Rows from block 3 of the fusion encoder of a small model that answers yes/no questions on an image's attributes, named by matrix and row number. Rows with one number belong to one neuron. Each number is 128 + 24 x the weight over its row's rms, rounded and kept within 0 to 255. All counts start at 0. Numbers have three digits each.
Before each neuron's rows are labels from the 100 texts, of 14976, where the neuron reaches its highest value: "fires on" is the input token at the peak. Only what is clearly more common there than usual is listed. The data: photos of arthropod specimens (BIOSCAN-5M). In brackets: how many of the 100.
# fc1: MLP up (fusion_encoder.blocks.3.mlp.fc1.weight, 1024x256), inputs 192-255
# fc2: MLP down (fusion_encoder.blocks.3.mlp.fc2.weight, 256x1024, transposed), outputs 192-255

fires on: "family Drosophilidae" (47); "order Diptera" (35); "family Heleomyzidae" (8)
fc1.460:177080108135095149106142150164146107101136144153086160126131150117094132126136173125133112138125125078105167117080147128134118125146133135125143144146147145136151102128065115166132139158136103
fc2.460:131156093114081110173148134076108117116110060137154115130173098135134118118127114143133177130107128139135121103153143140127120141117134158139119122110113109077133159103183140086127117121156152

fires on: "family Tachinidae" (13); "order Lepidoptera" (10); "family Sarcophagidae" (7)
fc1.602:124124141116160151137126106140121133140128144126151131148154145137158077063152119100172124133143118114126115099136099119148118173140125123088168137095144162127178112149152141185081133081126107
fc2.602:083149117134121121094163148103144157109139125133125113132108120117129205137118142104137110123144165079131146143117081161123148131108121107116101114151135164115129119114113153095129132124152111

fires on: "family Tropiduchidae" (16); "family Aleyrodidae" (11); "family Issidae" (8); "family Caeciliusidae" (7)
fc1.48:136157185123122150144180100131120123153126183119122170134117138159138149122135125139192139171102082117125135130091124115154147116176149136085149087146113104156129111126142141100145164141101150
fc2.48:117127085106111119164115136120135123124157084136152084124159101099177171138107137101111154137091137139128099154150154170058113112134119157161106135121177136126152130141079117113139087101127113

fires on: "family Throscidae" (39); "family Ichneumonidae" (14); "family Ceratocombidae" (8)
fc1.748:172131148127151136148142120132127135156124162116091133159141138127159135129151165090155146119170098134115118107130143121077102121119107155158171158146122124099181157114137148145143106115143164
fc2.748:091141092110110090153140148125093123088119132094129111145135144125123092144118122123103135109148161143112135175123155137142153098142125177131112145159138137151137103148145104121116091115119100

fires on: "family Curculionidae" (10); "family Sarcophagidae" (10); "family Muscidae" (7)
fc1.505:119133156087133143127173119135128118181133127130112142144132102154160150133107144118204168101163135152124130149170102134130099161121130133126176166124095175088157106082138103109117118118137154
fc2.505:130120081115132096103179125137130148095165094135168111138142142074091125152134118133128132135098140110148113140125127123091142123122128149130109130179131120120143086137126121116131124146133118

fires on: "family Cicadellidae" (9); "family Aleyrodidae" (7)
fc1.545:118128090151085127132179113103138115087116109095137107113150112120105138114114109130128109113146153132113132107140143088154112139059128145100117105127124130170157138149140113121111125130128102
fc2.545:098125124097139136147143145155120132112143130114131108125132146115134079146151127146132136155097096138141141182105105141148119087143155099151158136135114141104089088144137141117098138170135108

fires on: "order Lepidoptera" (32); "family Gelechiidae" (12)
fc1.724:094136128120105136156132117127167118087083138169109128156138163117109180133138146185115128145109149100121153160082116131084131152083146134153106148092128110165150140126102126110165113156107165
fc2.724:104104080140103103136204115107116132143155086141123145101163155087131100086101106117129105102170103159101160097163109135138085106149168148148137141177169104120175105126192156124132154073102113

fires on: "class Arachnida" (11); "order Trombidiformes" (7); "family Pteromalidae" (7); "class Collembola" (7)
fc1.279:145119151093124115145138109124157140079122171122123136107125075105126085117153126134170129132121162139105121137106070182074144141119163094125151145150111120134154121101164128121127109106134173
fc2.279:130164119157102115117115140110089074151154113138133155133105175087094213171112137127114115080111117124143119111128127124114140122111134113167128119117132143093167092163102134135135154130136126

fires on: "class Insecta" (50); "order Hemiptera" (14); "class Collembola" (9)
fc1.111:095141169134146113119167094134157137133124075163117172171116170137122093114126098146106100118176088122104113151098149133115084098153126135109168161098106148124167149136089161133100174095123094
fc2.111:111128116134145118098145127158154157161154088094126124094126166135100141125175117165130162131134109148128108133141133093121148102097107144156136119111134137109126136179141132078148140120115079

fires on: "order Diptera" (23); "order Lepidoptera" (13); "family Lepidopsocidae" (10)
fc1.668:138110102153129117106151101111142104146095129131133163103114153098167127144117125139112129142077121148102134096117140135100130110109127111139144164121156136111182163115103150117136150086160151
fc2.668:085138139104092106159176127109090146119121105127135086091157167092111169106157087148131134143153118192100103130128121117137131147102150128135141132153146142128128128126129121131158134091120110

fires on: "family Platygastridae" (12); "family Limoniidae" (11); "order Neuroptera" (7); "family Scatopsidae" (7)
fc1.146:130114153119162143091140140147130133096137118112151155081096148143138128135144130153151133129100144149126082134093074115100101134161129107105143105119111148107177142100153126174130086116101147
fc2.146:112149157143088121139130152125118122175144094100122109138141137131078151108133121094126102109129105114134147141148105146149146156134129128111129110151154129128121096155101133135075167132100142

fires on: "family Formicidae" (30); "family Curculionidae" (7); "family Ichneumonidae" (7)
fc1.378:124118165111149135174129105118132126175145124088098108153121155125143114099178172131169155127169115132136110096141085135133103130131116137132168124119137151112153116092132138153105142099142144
fc2.378:075142113098108091092159127106094111094107125112117096134119127113126168114107116110116132108140179085137137182119125156152184142127125119140100139122135131141145103133118110126116118115150118

fires on: "family Drosophilidae" (14); "family Psychodidae" (9); "family Cecidomyiidae" (9)
fc1.637:142123138150103128149147126130139113080150135137141108138125130116140149111135158107157166141101170116085147132082106144120145076090140139119140090108146121105109121138112142149140123141144122
fc2.637:152111094075142134077152143116111120152122066085148110152132118126087088122149091126144087122154100158125095129143123147082100117123116121150123166134097133100146136079154151126124100135137126

fires on: "family Curculionidae" (7); "family Lepidopsocidae" (7)
fc1.367:140095161131153103130213098103090106169129133144116150113133141139118134169123096093141123114176125151132111100103117119153103118146096113148114147116149142142093161139181129145077120161083070
fc2.367:117131144122127152137137127187123179102127094095111126160143149118116146127142159163120153153100129121139115139163139140132147104102144146121117127156114094093136134126200133111130140141138121

fires on: "class Arachnida" (14); "family Cixiidae" (11); "family Anthomyiidae" (9); "order Entomobryomorpha" (9)
fc1.226:124127133158122080096131141117139119094099138116143098106131115126132106136101127126145134177169111127140142126126145169142175143137139101136087113143153115124122108127138141153104118090117144
fc2.226:097137122119114115161147117146137157121180120155142171136108138134123109101094138155128129143124134142099108109111111085102131111084117162118154144094104153151144130130179105101145139152101121

fires on: "order Lepidoptera" (39)
fc1.5:131113144106103128168151138133125103086150110193105119128086163145137107128123148178174127143096204139147176124111124089125125127122159123145145105105127154125121157098100128155145126129133154
fc2.5:144143079142133131135106101133110132122151104129149119130136139100100162136117132087130090122170100128116107097125146147154118154124115131128094170153158095128132115167182153121182102125115108

fires on: "order Diptera" (43)
fc1.135:165096110140140134134159109120155184081129157133112106157120140137153123128139142151183160156128114072098125108081131140136123143140118130107096111144121116110102092146106128122154115174158160
fc2.135:109159060112117086152152134132084101152141087115195138142138158068112131156132121102131114081091130128132093098149146141103150098137145152107117152117160167117124168103140105085160099119117112

fires on: "order Hemiptera" (29); "order Hymenoptera" (21); "order Coleoptera" (15)
fc1.741:110129075136131141111137117117131087083101147138044086104121160132158092138135151098129090128094130158162136122110139088149125133128140133141127134149120143136114114126122134124116173157102097
fc2.741:102159171121092122157167135109142155142085115081129115135134115145108113142105113131099111117148141160158121172128203147076123137093145145128114127129097146127132129161121132088112092129143137

fires on: "family Drosophilidae" (24); "family Lauxaniidae" (10); "family Muscidae" (10)
fc1.750:121136139105122150120188147117111148104136135131075127157139159152123125103107135134133137138132076101111158147056144120102127147117153141114095162173133095110085116103068156123133146199130144
fc2.750:108113129162130083166150130141163128100122084130150134111144144113099131134128115116148139157101157133151119139201118148120084125099106132131123076149147145142155132158220109098134109101120120

fires on: "order Psocodea" (21); "order Lepidoptera" (18); "order Orthoptera" (8)
fc1.106:129123138141147125151163112137150084146125116107179107134154132160150126099147136137160157161141137135124130105127125134101127118162068156133150082124157119095159120135109143166116177111136110
fc2.106:146105098102117153097120138092138095097122130139121135131073168120113148133117160130124078124131136130132119170121139125135159149114118093158122138132140127149112135111158135111141086117140104

fires on: "class Arachnida" (21); "order Hemiptera" (14); "order Entomobryomorpha" (7)
fc1.58:094090148134141139076143155125129138134146131115113148123125139152062104106127158152124165120129126156149141134116123160118117157144116115132092151110155163099078104112105109163107111179130098
fc2.58:129135092119132106179103114139137165143092094098163101121127094104200135137126145112111125148128141117091143097120156133117157102103103172141121135116108098157137151176209131070164157084083172

fires on: "family Mordellidae" (8)
fc1.570:106129161152126146101124135125109142108093127150090074159101103154157093102117175122146093134094115147118153073120104106179156138132154115129154079050096150142113139117107121119192108076121171
fc2.570:153127090117135113143163106096146128132147117085139123098149137150120153141139071117129135075155137134151142174143137091121134124141140117123046161166181123151107131124165141104149112145124083

fires on: "class Insecta" (71); "order Diptera" (23)
fc1.470:107130119153153145116137134144135121145156071146133148122109177100115133159142102142173144149134161098163131113122109100137120173165109121077145136120125093123145133105133139105115166090130098
fc2.470:119134130089092104141141134082111087162131139139123103121144098091150186121123137132135157107106142104138156120117138132147155107094155108138095124178090150141107111192167117123113166174116137

fires on: "family Scelionidae" (24); "family Platygastridae" (23); "family Eulophidae" (11); "order Lepidoptera" (8)
fc1.700:133109122134183167096132133144167131115127101116142164117103154137128097118165117122145113187109181126114119111148091135110119124162146119159125125139132136121171161084147121139101078117089137
fc2.700:086157175120095165157125148111103113139153124121124108123194117112097163128117141111124093074155066101161151124120124118149134163098156146122129146137144130120141081160095128130099158148135145

fires on: "order Lepidoptera" (47); "order Diptera" (32)
fc1.536:129121116054133121139154135142116098126133081153134090097115162116187141128122149133171162150096155179141187126117125083158121145153119125121162103115091138090185151093124111157141093143125085
fc2.536:127098087126092136117176141120137126116124126106128126137144121106124135106174163145104133134132120128127122175125154196132111170142112107120126135187130127147101152171194110126130141133121139

fires on: "family Ichneumonidae" (16); "family Diapriidae" (15); "family Braconidae" (10); "family Tropiduchidae" (10)
fc1.615:120127133133151151129149162131137126152146120136066126116115145145154122157136124112120132120165112130110116134150124161108115104130094151179128167141162128081104113087172135176098119144126169
fc2.615:108154102079117101133188136108107121085116121078139112156103147097117124128107146125131131104156108135111151147132170088142165120151135134141113166144112126151143115154115128077132114087092115

fires on: "family Ichneumonidae" (19); "family Cicadellidae" (14); "family Tropiduchidae" (9)
fc1.533:146114193128134141192195130106116150120087133151065134117119126104146120112136120147163110149177102097150154109116144123096102162127156101136153171111150114129120123122143129102116134123136177
fc2.533:135111106086142078107152140140120127103167081134172132129160135134153111145129087115115122125087165121147153142155135113122101144128076163136109134140142128158145138149154131102152127124117077

fires on: "class Insecta" (95)
fc1.243:126106122143105113092173090092133153118093120129140123101119141095112060136124150162167167121102120157127153099139147145107139121106127124126136125128131120129146117143094126118172170114177163
fc2.243:115197157107079111125185151113083148107129115145147142134144120133107121114153097150136115137144086199105133125133128083158133161162157114147105156141129114095134137126139124103189132127127083

fires on: "family Curculionidae" (12); "family Tachinidae" (10); "family Pteromalidae" (8); "family Sarcophagidae" (7)
fc1.348:118125169097157139157104082144107144149151142125161133128145138131159114132139118133164110106084149134108101099147142116137120134145119136102178162101131168112159129103152125172103113091146117
fc2.348:116127085103116115121195140080125155106132092107130113132168118103129167146121145089132157097142139103147115160087103149113133120147149123128083110138091139139126124130082143116116108132141111

fires on: "order Lepidoptera" (73)
fc1.118:121138140099153131129150146149145075120110108145162146114164153128185146150108133146201184103107165124146168113158130090191152135142092143125123152081111162095164145108118108138148100104112108
fc2.118:147124113119101121120217169122131111105182107138129165155115120074135167123133135112084096108125091166142164146147145140128133175108131127142099129145132127162155166164149117107128119133108117

fires on: "family Throscidae" (23); "family Ichneumonidae" (18); "family Pteromalidae" (8); "family Proctotrupidae" (8)
fc1.80:162105156100148147148129132125104115151128154117123130159149144141124129132144162082142132131175088111063135103160121131084109131133119129114173136125136135097152133139156137145151100104145172
fc2.80:102120112105094110138136147114113128118123139085132123151134132131131089123120136144106146110136146127116138169113114116143140120124126154138125147153149133131125107108135135127115122102109108

fires on: "family Cicadellidae" (22); "family Tineidae" (9); "family Cixiidae" (8)
fc1.707:125079134101119074128168135122100120124104142140082142114126119121144092120124114146155127157092116146120141126076112087144139100125126136131136101147111139140140108103107139119117114156101188
fc2.707:130102129119102124151138130114153078111147121102150129111115145093134151148146128138141115108113124170121131100188138116120103140116152115113106118097120157105168162132131158098133105147092120

fires on: "family Ichneumonidae" (9); "order Lepidoptera" (7); "family Ptilodactylidae" (7)
fc1.469:137131116148140156075174141108114123150141160116132140113140137120128072127115141126145107162179109104157120145173139117142119112135162111159118140126142128154155144130144141193123097115094150
fc2.469:105162105161124171156124120106110137147146127173142137131106117116135165120147097143131132162151110142116100109141107135137077125150134149140142154070110113116143119094113134099149115156075145

fires on: "order Diptera" (84)
fc1.235:125124096138104152152146106172135122130146126111119171145098125132081139163124159159136160105128155109082176150094125105080134091120137113169122112141116133102146136118096130176129116148172140
fc2.235:162128130109128117126142128064102124112093106109161108112125123137174137129149141145132106107106126146097136125169144178139120161140092141109135134118162160151078139159137163105120118116136160

fires on: "family Ceratocombidae" (11); "family Issidae" (11); "family Braconidae" (9)
fc1.278:123128193129124111172118132098130141111145101100130124157144132137121105119145158115139176111160130157114093085134090134125107108159131131105172123138136119122159151133165136147162100100135139
fc2.278:116104108121121124121099126136127126138109137111110139110127130140113149123121148126131128119126182084149156160121097146130154130116118112150128125123139126116107107122129128170110142126155148

fires on: "family Ichneumonidae" (19); "family Braconidae" (17); "family Dolichopodidae" (7)
fc1.83:142098129148135123106158103113136105150093161170070111197097181114124101137141165134133155131174105132115134177157127092105105114133187171163150113153170105154102165142128118135105120176128157
fc2.83:131139171118091123132160103161147169094129159083148149158140084123176168113140132142137141138140166130145143109129143146118092102176100145126121129136118094155133111117142128081148094139110127

fires on: "family Trichogrammatidae" (40); "family Mymaridae" (18)
fc1.411:121135150141159140117128170159114145189083125112066143117093113129082142131147120116103162151111131163098106088087141156119098125159105115144077098101099118151094087160163132130115151135131169
fc2.411:133108064121076135108116144104130122106116083114212124126121140148120110113125140121133088097126093103110129141156125100119156132120139127151153087162177175106175181114076103118082096132125105

fires on: "family Cicadellidae" (11); "family Ptilodactylidae" (9); "family Mordellidae" (8); "family Bethylidae" (7)
fc1.49:139137122139122148103148129113103121147119110101112150125124167113116079121121120140152147170143190122099146094159100141088101169130130121083149141088145116133140122126175133128131113103140114
fc2.49:115126097128110129153127151105152098138161166148153137140133140079144143135159136143093161125113106116139103165124153134143157081143158119169082142133150121078147062183102111116129162155117140

fires on: "class Insecta" (100)
fc1.476:152107142146135102076184137112123114172111124132106125127104106118165109136118106102159124135110077131122115116138135155118135116084132099097140095119143152143179108100085121145116098110142127
fc2.476:139135138132114115177163160075116116071095097168123119116114137118160145119129103154148165126131175179073140087140125098147148133180143117145134133136125123141110140123118137113132123128146122

fires on: "family Throscidae" (14); "family Diapriidae" (8); "family Ichneumonidae" (7); "family Lepidopsocidae" (7)
fc1.691:095111141103192138112155083122164118206118139122130144113106121132183162185162138132167141137110137124114085119121134127115120113151143113106162139127098135120120162138159127107153147103113156
fc2.691:118126112098171092138167126155083097118158093107142089104133114115118123148138127132157142111089141117164099168138163147132142129109121146126117107156154155129134126121079095129115122142126105

fires on: "family Trichogrammatidae" (17)
fc1.147:135135144116104151131112157157144130114102128131093153145178127121129122118139111110122156158130165122121139111134120169106110097134117121175130094090100146138101147156125132126105107144146163
fc2.147:111138124106110114100100164131115174125168100133131087103135151119123137128151129154137131072113107127114114141151158133158144125105144128110067110119147166082159136089109143094128128129137122

fires on: "order Hemiptera" (90)
fc1.14:099135152142141103134166089149104103153112117134137173158090132128145107112115133162151125102119090109152122132113177135111149133146119113109158137178113134176158139138092175122152194130096185
fc2.14:133107094095097141096138140117131115121173091108162080128164119101156133116131118105129149119105148126172142149139115149074093128109126167125141111136150121116134151129132095111158114133143118

fires on: "family Formicidae" (13); "family Coccinellidae" (12); "family Throscidae" (11); "family Milichiidae" (10)
fc1.380:123121140109144161142114123129133140168142144122078110130139130129145135107185163098158144100158109130109124102141125172119117138120114126147166131127141128093141127087120142152110122107150155
fc2.380:088141079109099100120188149124101112098133110075130081162120133102128111134110127120112160125140153131118130170109163121151160097114136160145102144137116138134163098150132116086121117104129106

fires on: "order Hemiptera" (33); "family Drosophilidae" (9)
fc1.326:137149120136128116086157145104125077162133125138099125125124143113109111125102124107165115095135121166156130179075112155159113101136062146123180128119173100134121138097117135172096110119114133
fc2.326:097131089108080157126148123138149153137127116100153143162121115091130163140155143173104104133126068129135114117167143128148132100118163116141131144131127144077100117159117118076163124150111129

fires on: "family Empididae" (7)
fc1.490:119137077167133131108123120145119126127093101126134088132100168137153145144128133153150157144101106132148143137170120100122111117131094107131113070147187127122097108158114122120129180128136166
fc2.490:099118183127121132127063156152109144137141072137137097097145121116113081136119121163129169107145093148108101171110163127144077144156133137136112149109095135143140127153125122106099143106143090

fires on: "order Diptera" (52); "family Muscidae" (20); "family Tachinidae" (9)
fc1.540:140129106117142125150120111112108137133128109101108114144165146129148079078172145089150133135150135109120141092142128142142115184130138123104156106127144133125153130130118147167101107069169116
fc2.540:110162113158132135112148109153151138148189122123135097133121130123109165154134136096109111169121140117127125142108073135118183073079132109107081132139117161097143083121150131108129151136132132

fires on: "order Hymenoptera" (22)
fc1.571:141118132156108143100141145108097145120092160150093088128125127131139117121146146115152115133112097150142155122115086115183084114143123149117140124061135154133133108095093114147149111167092152
fc2.571:133131092106128115156169107102138131128165087098135107119138126153123162142102100150137098127138153148135143175174137119138152112115153105133085148180157125140084150122166140079181134149112106

fires on: "family Mordellidae" (8); "family Lycidae" (7)
fc1.167:158136140119163129056110119140146152121105186147134106090107149098140125163125138148133126140097135089120115154079165110183165116111147095118152114134165135126125124098165132141132096126120146
fc2.167:105125127138134123163151119138090119134169085098167170148156130149102101124078124135151155123109129127135126112146102122076112128148125136136142132123082174132119107115115125116095147132122094

fires on: "order Psocodea" (19); "class Collembola" (9); "order Sarcoptiformes" (7)
fc1.605:151130135134127157135154102103078132135107175129109119123147129126136167151147120142150145152127108133127160167105166127122126133137121084107133141147111118112095171111139142103158177142123177
fc2.605:143093110093144105134161123172092099125173071111119129106144091092114122141138141121134130136123153115145140158146203148100106135117124135135119139144158114150136121134113094100103105117117133

fires on: "order Coleoptera" (97)
fc1.535:140147117145118142072177156123166121108130094098112085146108130129121131145134145127157093120086129131139176165168113135157149116141132122165106109129123094118095132128105133132124121135130111
fc2.535:115120124149139131133046086146107164128157113126125158143142117120116131145105107129108175159124117115130118116112146101128066096120130156118140114123154115120126092147142126131134143152145149

fires on: "order Hymenoptera" (23)
fc1.495:102143129135141158121125133130083156122113116142096098148094130140165099090141170140143114150104129138144122091100118118175131142148148131103163088020100146119122111096096113122178107114131165
fc2.495:139112114111116117151142126094123128134136129090127110101146128151120152154115093121130125091169134150152144178146139097116159112151138097143058161179172131157112143117182142101173109139113081

fires on: "family Lepidopsocidae" (21); "order Trichoptera" (11)
fc1.664:136117128163147107101151093112111102157099125119101133148133133095138073137139161120158139116132114132149094165084086157066130075132088151119133120105123127111131180125135132145110152120151151
fc2.664:131125148128129127130181150135125105121118151137082129120118129154146122110126152089122076140101147104174131113139118139095107069126140134119167135126139125139124190072159174114137155116126155

fires on: "order Hemiptera" (17); "order Coleoptera" (15)
fc1.6:121137084134161104113134086146126135166126152125115176117106165113119085092181093138107147128118098156157130093117121170145117117139111130121110174163149123137164162110100159126151127086098127
fc2.6:117127130118082103169228133110143112126118112119123061087142123094088159104121097163115134151126120132126117144154153116152109166079125068178108123128172116117118147152115141102133096135137105

fires on: "family Throscidae" (46); "family Ceratocombidae" (10)
fc1.343:167145207126130132133113132151108129143131136077132142139140145159149104136126174082145167103170132125110102119139133117096129090138144124142150106130127133127133142127190119145139119094142155
fc2.343:091106087110121115131149130122112123106127128116105125111126135124110138133132129119118121115127176132133121169123103147127126112109111114130141150115140127116117104112122132156124113119162123

fires on: "family Tachinidae" (30); "family Muscidae" (13); "family Anthomyiidae" (12); "family Milichiidae" (12)
fc1.530:131091113144124094118210142122104128175127183117111124125120119131126129098146144114167095135137133097117179164132114172136123123093074117068130148129128110140153105119121137172139116114110092
fc2.530:145144117085129119133126149108116145083112170079151110158141119156091147133116109133153122118120100071128129152142084115185164111128140087141174121124133139110149129123145105139101137145122138

fires on: "family Formicidae" (8); "family Curculionidae" (7)
fc1.628:100101157102148159163127098128140129149139140114134118160142152124157084098186141135159143132155129125130110100142095132157121168136129118103163127097143162143152127117110131181103136091141122
fc2.628:085159103119113109084147147095117124112137093132124088145128100104138203128109152088135130110124179064144130142114082147149171124111127118129075115120124157097151099125105127107123113116157115

fires on: "family Throscidae" (34); "family Cecidomyiidae" (10); "family Ptinidae" (7)
fc1.181:178108162086068120103155170128075117136120166136119131102171132144150106110157164143139132123156122125127068134151135127129103126168152131119102084054154164100113150127103118132065106121150147
fc2.181:105132082124161104124154098191142145124144114099142130156138129142104191150122109152158140132104104144091126132143121123112187084114104130126159107157113164108124101121140128134138120114138117

fires on: "family Formicidae" (32); "family Rhyparochromidae" (13); "family Curculionidae" (12); "family Ichneumonidae" (11)
fc1.231:097129124125128156157117116138115141150189148110087122135145146175139121105160157109161117130160117105105132112180108133136136136139132135131165132108137115097145122081160136155097121113152140
fc2.231:094150117093082109102168150087088095089100113098146087155113130103134128117094127105118152111162135131134136167099145108145158131138146166139091130130123159146164122135103104112127110105121107

fires on: "family Cicadellidae" (10); "family Ichneumonidae" (10); "family Muscidae" (9); "family Throscidae" (8)
fc1.731:123110172131129101165173124095100109144100154142081135142108152154142128128132140096139146102118144141103133138113128116109116112133133109129177128117162094142097161133096102124130142127105124
fc2.731:133119101119100130134127117138091096127155126087140113152135127080169107130133099106171099090148170119141138144160096138106142133116118167116089137139115140149122121171153133117180112128120131

fires on: "order Psocodea" (26); "family Lepidopsocidae" (14); "order Lepidoptera" (14)
fc1.462:114101125132123117104189110124141138125123151142124145133105152146142129106124155117166146133115167133116130128131133136127158114136116124129145104150152083101126140116082150150134155064154135
fc2.462:149116113108119112122206145134156130125114091142128099106113150120140089108163129192117095137147104129125152135130132113117079139152105141116123135152156141159096146151209132103134125116120131

fires on: "order Psocodea" (10); "family Cixiidae" (8)
fc1.264:104148101146096132156151103131128109117133113126162139124108116173123102110075129142114159134129158127095110165132098158121150131134138145108137124095151137161099175130231140137121124092150117
fc2.264:146121101124120119103152165115146157108115103108144137120151158104133161103145103138141106146138142137160105147096126082145134097148144114119074162148129128058106098146087124122084123165150106

fires on: "family Mordellidae" (15)
fc1.483:133088151155128130139157123134141124076132131148097113153135133102123064145116142142189125131090070139129164104133136153164163127112134098091169113135111127134149130114105115158172162121146132
fc2.483:117146072094125119115129155128094073123164078127140123128133111135089185108144125125114133107117128131145121152143114109116087111130104144137111163151138157104114176132159133102132091157091093

fires on: "class Insecta" (56); "order Hemiptera" (14)
fc1.526:100117098154147096108137095121134115153118166121100151110123154107113093110163137126100128090119101136148113103108135135140114149120079120125062170145151127169150134111110139141146143094122130
fc2.526:140127114105106109139173154108131110106119113117111105120139143085113173121138140180116108149120092138134097133171147151159133165104139057167114103133185138137095148152121153105134105152133122

fires on: "order Hemiptera" (17); "family Heleomyzidae" (9); "family Rhyparochromidae" (7)
fc1.632:142098132119109100107178155104138128104131111153087143130131159116140140125140163143140113131138105086145184130071144093171118135113146140172122178168146098115128092126090121143086147163131101
fc2.632:129106075130093120128133115144118109133116097104177127131164094116094117113114169158139152168086153150147143102181148132101092098120129144136126070140112159130123122130213129089142099128149127

fires on: "family Cicadellidae" (19); "order Hemiptera" (12); "family Cixiidae" (10); "family Ichneumonidae" (7)
fc1.45:143109171095162123148203096130127122155117194145110146112131121136143147134152090138166089123165092119134165122095108092123111135085122152140112100131126135184112124136087161133143160164098164
fc2.45:101134112089127113103161144130155142110167075094149122134153131127122160137099145114143132147094169110151121121125101119103124162158132132124124120167171122113134118147169115094170125124108079

fires on: "class Insecta" (91)
fc1.267:149123162132148124112240119163101124160093128139120155169118084108145099128102122123175104095127088155099110083084127112135121126128107120114130128103137154115108146145091112142108175114117126
fc2.267:157120117139154121119134174095180143111146117132125130145109121155126120113120177123157075153140117126090130097101137104164128115158094125113146158119146110153100108133127122091093140128125142

fires on: "family Throscidae" (17); "family Lepidopsocidae" (9); "family Entomobryidae" (8)
fc1.759:140121148146127127120206135133095117162101112105140168135121131107189162123184121134147100144147117151071105112127092102094120104145109166109154153118126159102126135126119105129115106083122089
fc2.759:154115117147178130120119100152138130101118135112151103117122111116109145143161136119110093155128082144101080101118105122155160137175106149098127121168167120122116117130137103129086155121142088

fires on: "order Hemiptera" (37); "order Coleoptera" (32); "order Hymenoptera" (16)
fc1.437:136132074171143125088143137124145090096093124141051110112108144119140090153154169122122108130103136147134129155119135092125102113104146151143118142152091144122092112125111143118109176162114092
fc2.437:113163178134099113180168133119136154127075135091133119144136103123108134136098124127109113111157142132152111167143196150085142138093135120127102127120119162143118128163095131099119088131158136

fires on: "order Diptera" (36); "family Muscidae" (12)
fc1.87:108103160108156148137136112148124124147135109106130107135132166106143103092177136130166127127134124143114118120135114111148080193118144118101166119114137152126204134116088114180120148098124135
fc2.87:105155114151123139086148135110138139129118138157094110131122095121137181124143156129128115118135169062158147143125086158111168117114110094112067115147128147128133114156151122114116117129147096

fires on: "class Insecta" (100)
fc1.317:104085144153128092121232118105107127192112130109118125141124117118113094105142128166125114135120122111126152153151134126106149130106139134093080186125117151196153127119081117106136155114116135
fc2.317:165122120107109142149182154097138147070133135108113122151111113124111121129146134131124128149091115154140107124177126154138156156125122120157120126135169115134074131134125120115122129133125115

fires on: "order Coleoptera" (100)
fc1.541:131115127140108177136161099098120134129102082184123053104098117123175080146098124118143100154107161161108150135128115104164131148107095105156124077137132181158127161103136106153126126120119126
fc2.541:110150091094123117085158110111139132142129113100120145128134109137138158117135093142167120102170167075169144156128126115123118112125156123114103158109139126115083120123129158095106097124154105

fires on: "family Lepidopsocidae" (13); "order Lepidoptera" (8)
fc1.54:111142091189136095126191134146137127164101124120166146146094087114129077133154132145137138133068130115139123128093142117118125114144073128143141120114134149104144126113101110128139144138127154
fc2.54:154167117116145121139179172153177122109114119141139148152083120110129103116148134141138105126158132122104161134126104125139159098133116120158145113163152116122074161140086126092112125108127161

fires on: "family Curculionidae" (7)
fc1.166:115130109168141124082084156146149124123194072117135095153130158135151116114158146129165132109156105129120155118131125094150085160125100140122176130104139135164157155105127113163122152110160129
fc2.166:141120109113127148111206129115116146098136130134125137105137104097109145145168145127124121119103167104175146180110147125100137104128151114116083128157119114147100144182120147113112122127111089

fires on: "order Diptera" (34); "order Hemiptera" (13); "order Trombidiformes" (8)
fc1.386:140128124118151104127106145126128147148139109126137132126106121132130093157130146176143172107109107146114094109120141135162113120125079113091157147137123125154146181134126118162140135117155183
fc2.386:125150096090091111131148131126109090149125161116133154119132139111140148153153121084139098106107183071142129153117115086108172162115169119111099164149136153109109085144128141117118131154101105

fires on: "family Formicidae" (20)
fc1.436:129105114081167077117168145139111109137117086117117098156135155137118117098137161081159154158134116109148128096115157140102122132169089173123110117130136146121184127152124139108103116115123120
fc2.436:099130070176080129151153124066152111133073148146137115106124113134178135145168140133130110152137160157105134144130117163131184123117125092094132124120128086151115154095123087127142141108122144

fires on: "order Hymenoptera" (91)
fc1.262:092119104155091147136125149138127162150064152136111120144157137092133142126126109130147093123149201129141120122119124109157153137129122101101162137092155103146151125113138100101111075156104129
fc2.262:169133127143156110078126128118133096129135075164104165110151120110090134119142109121121193152128117150108162151116115142121100132140157075123072138167124132095133135153118130109112084121147118

fires on: "class Arachnida" (21); "order Coleoptera" (16); "order Entomobryomorpha" (12)
fc1.466:147112168151161131084186128096129148137078084131134099119131140116130060162152132181135158145157167151104146133145135133143113119108101172089132133117114115166072119083151126070116117106135150
fc2.466:136150130112131109117147142128104052140124134115156144168124175075105155131126131100141152091082107108165154130127124090141172114127155115172128140126124130097153106162121123153129121111114177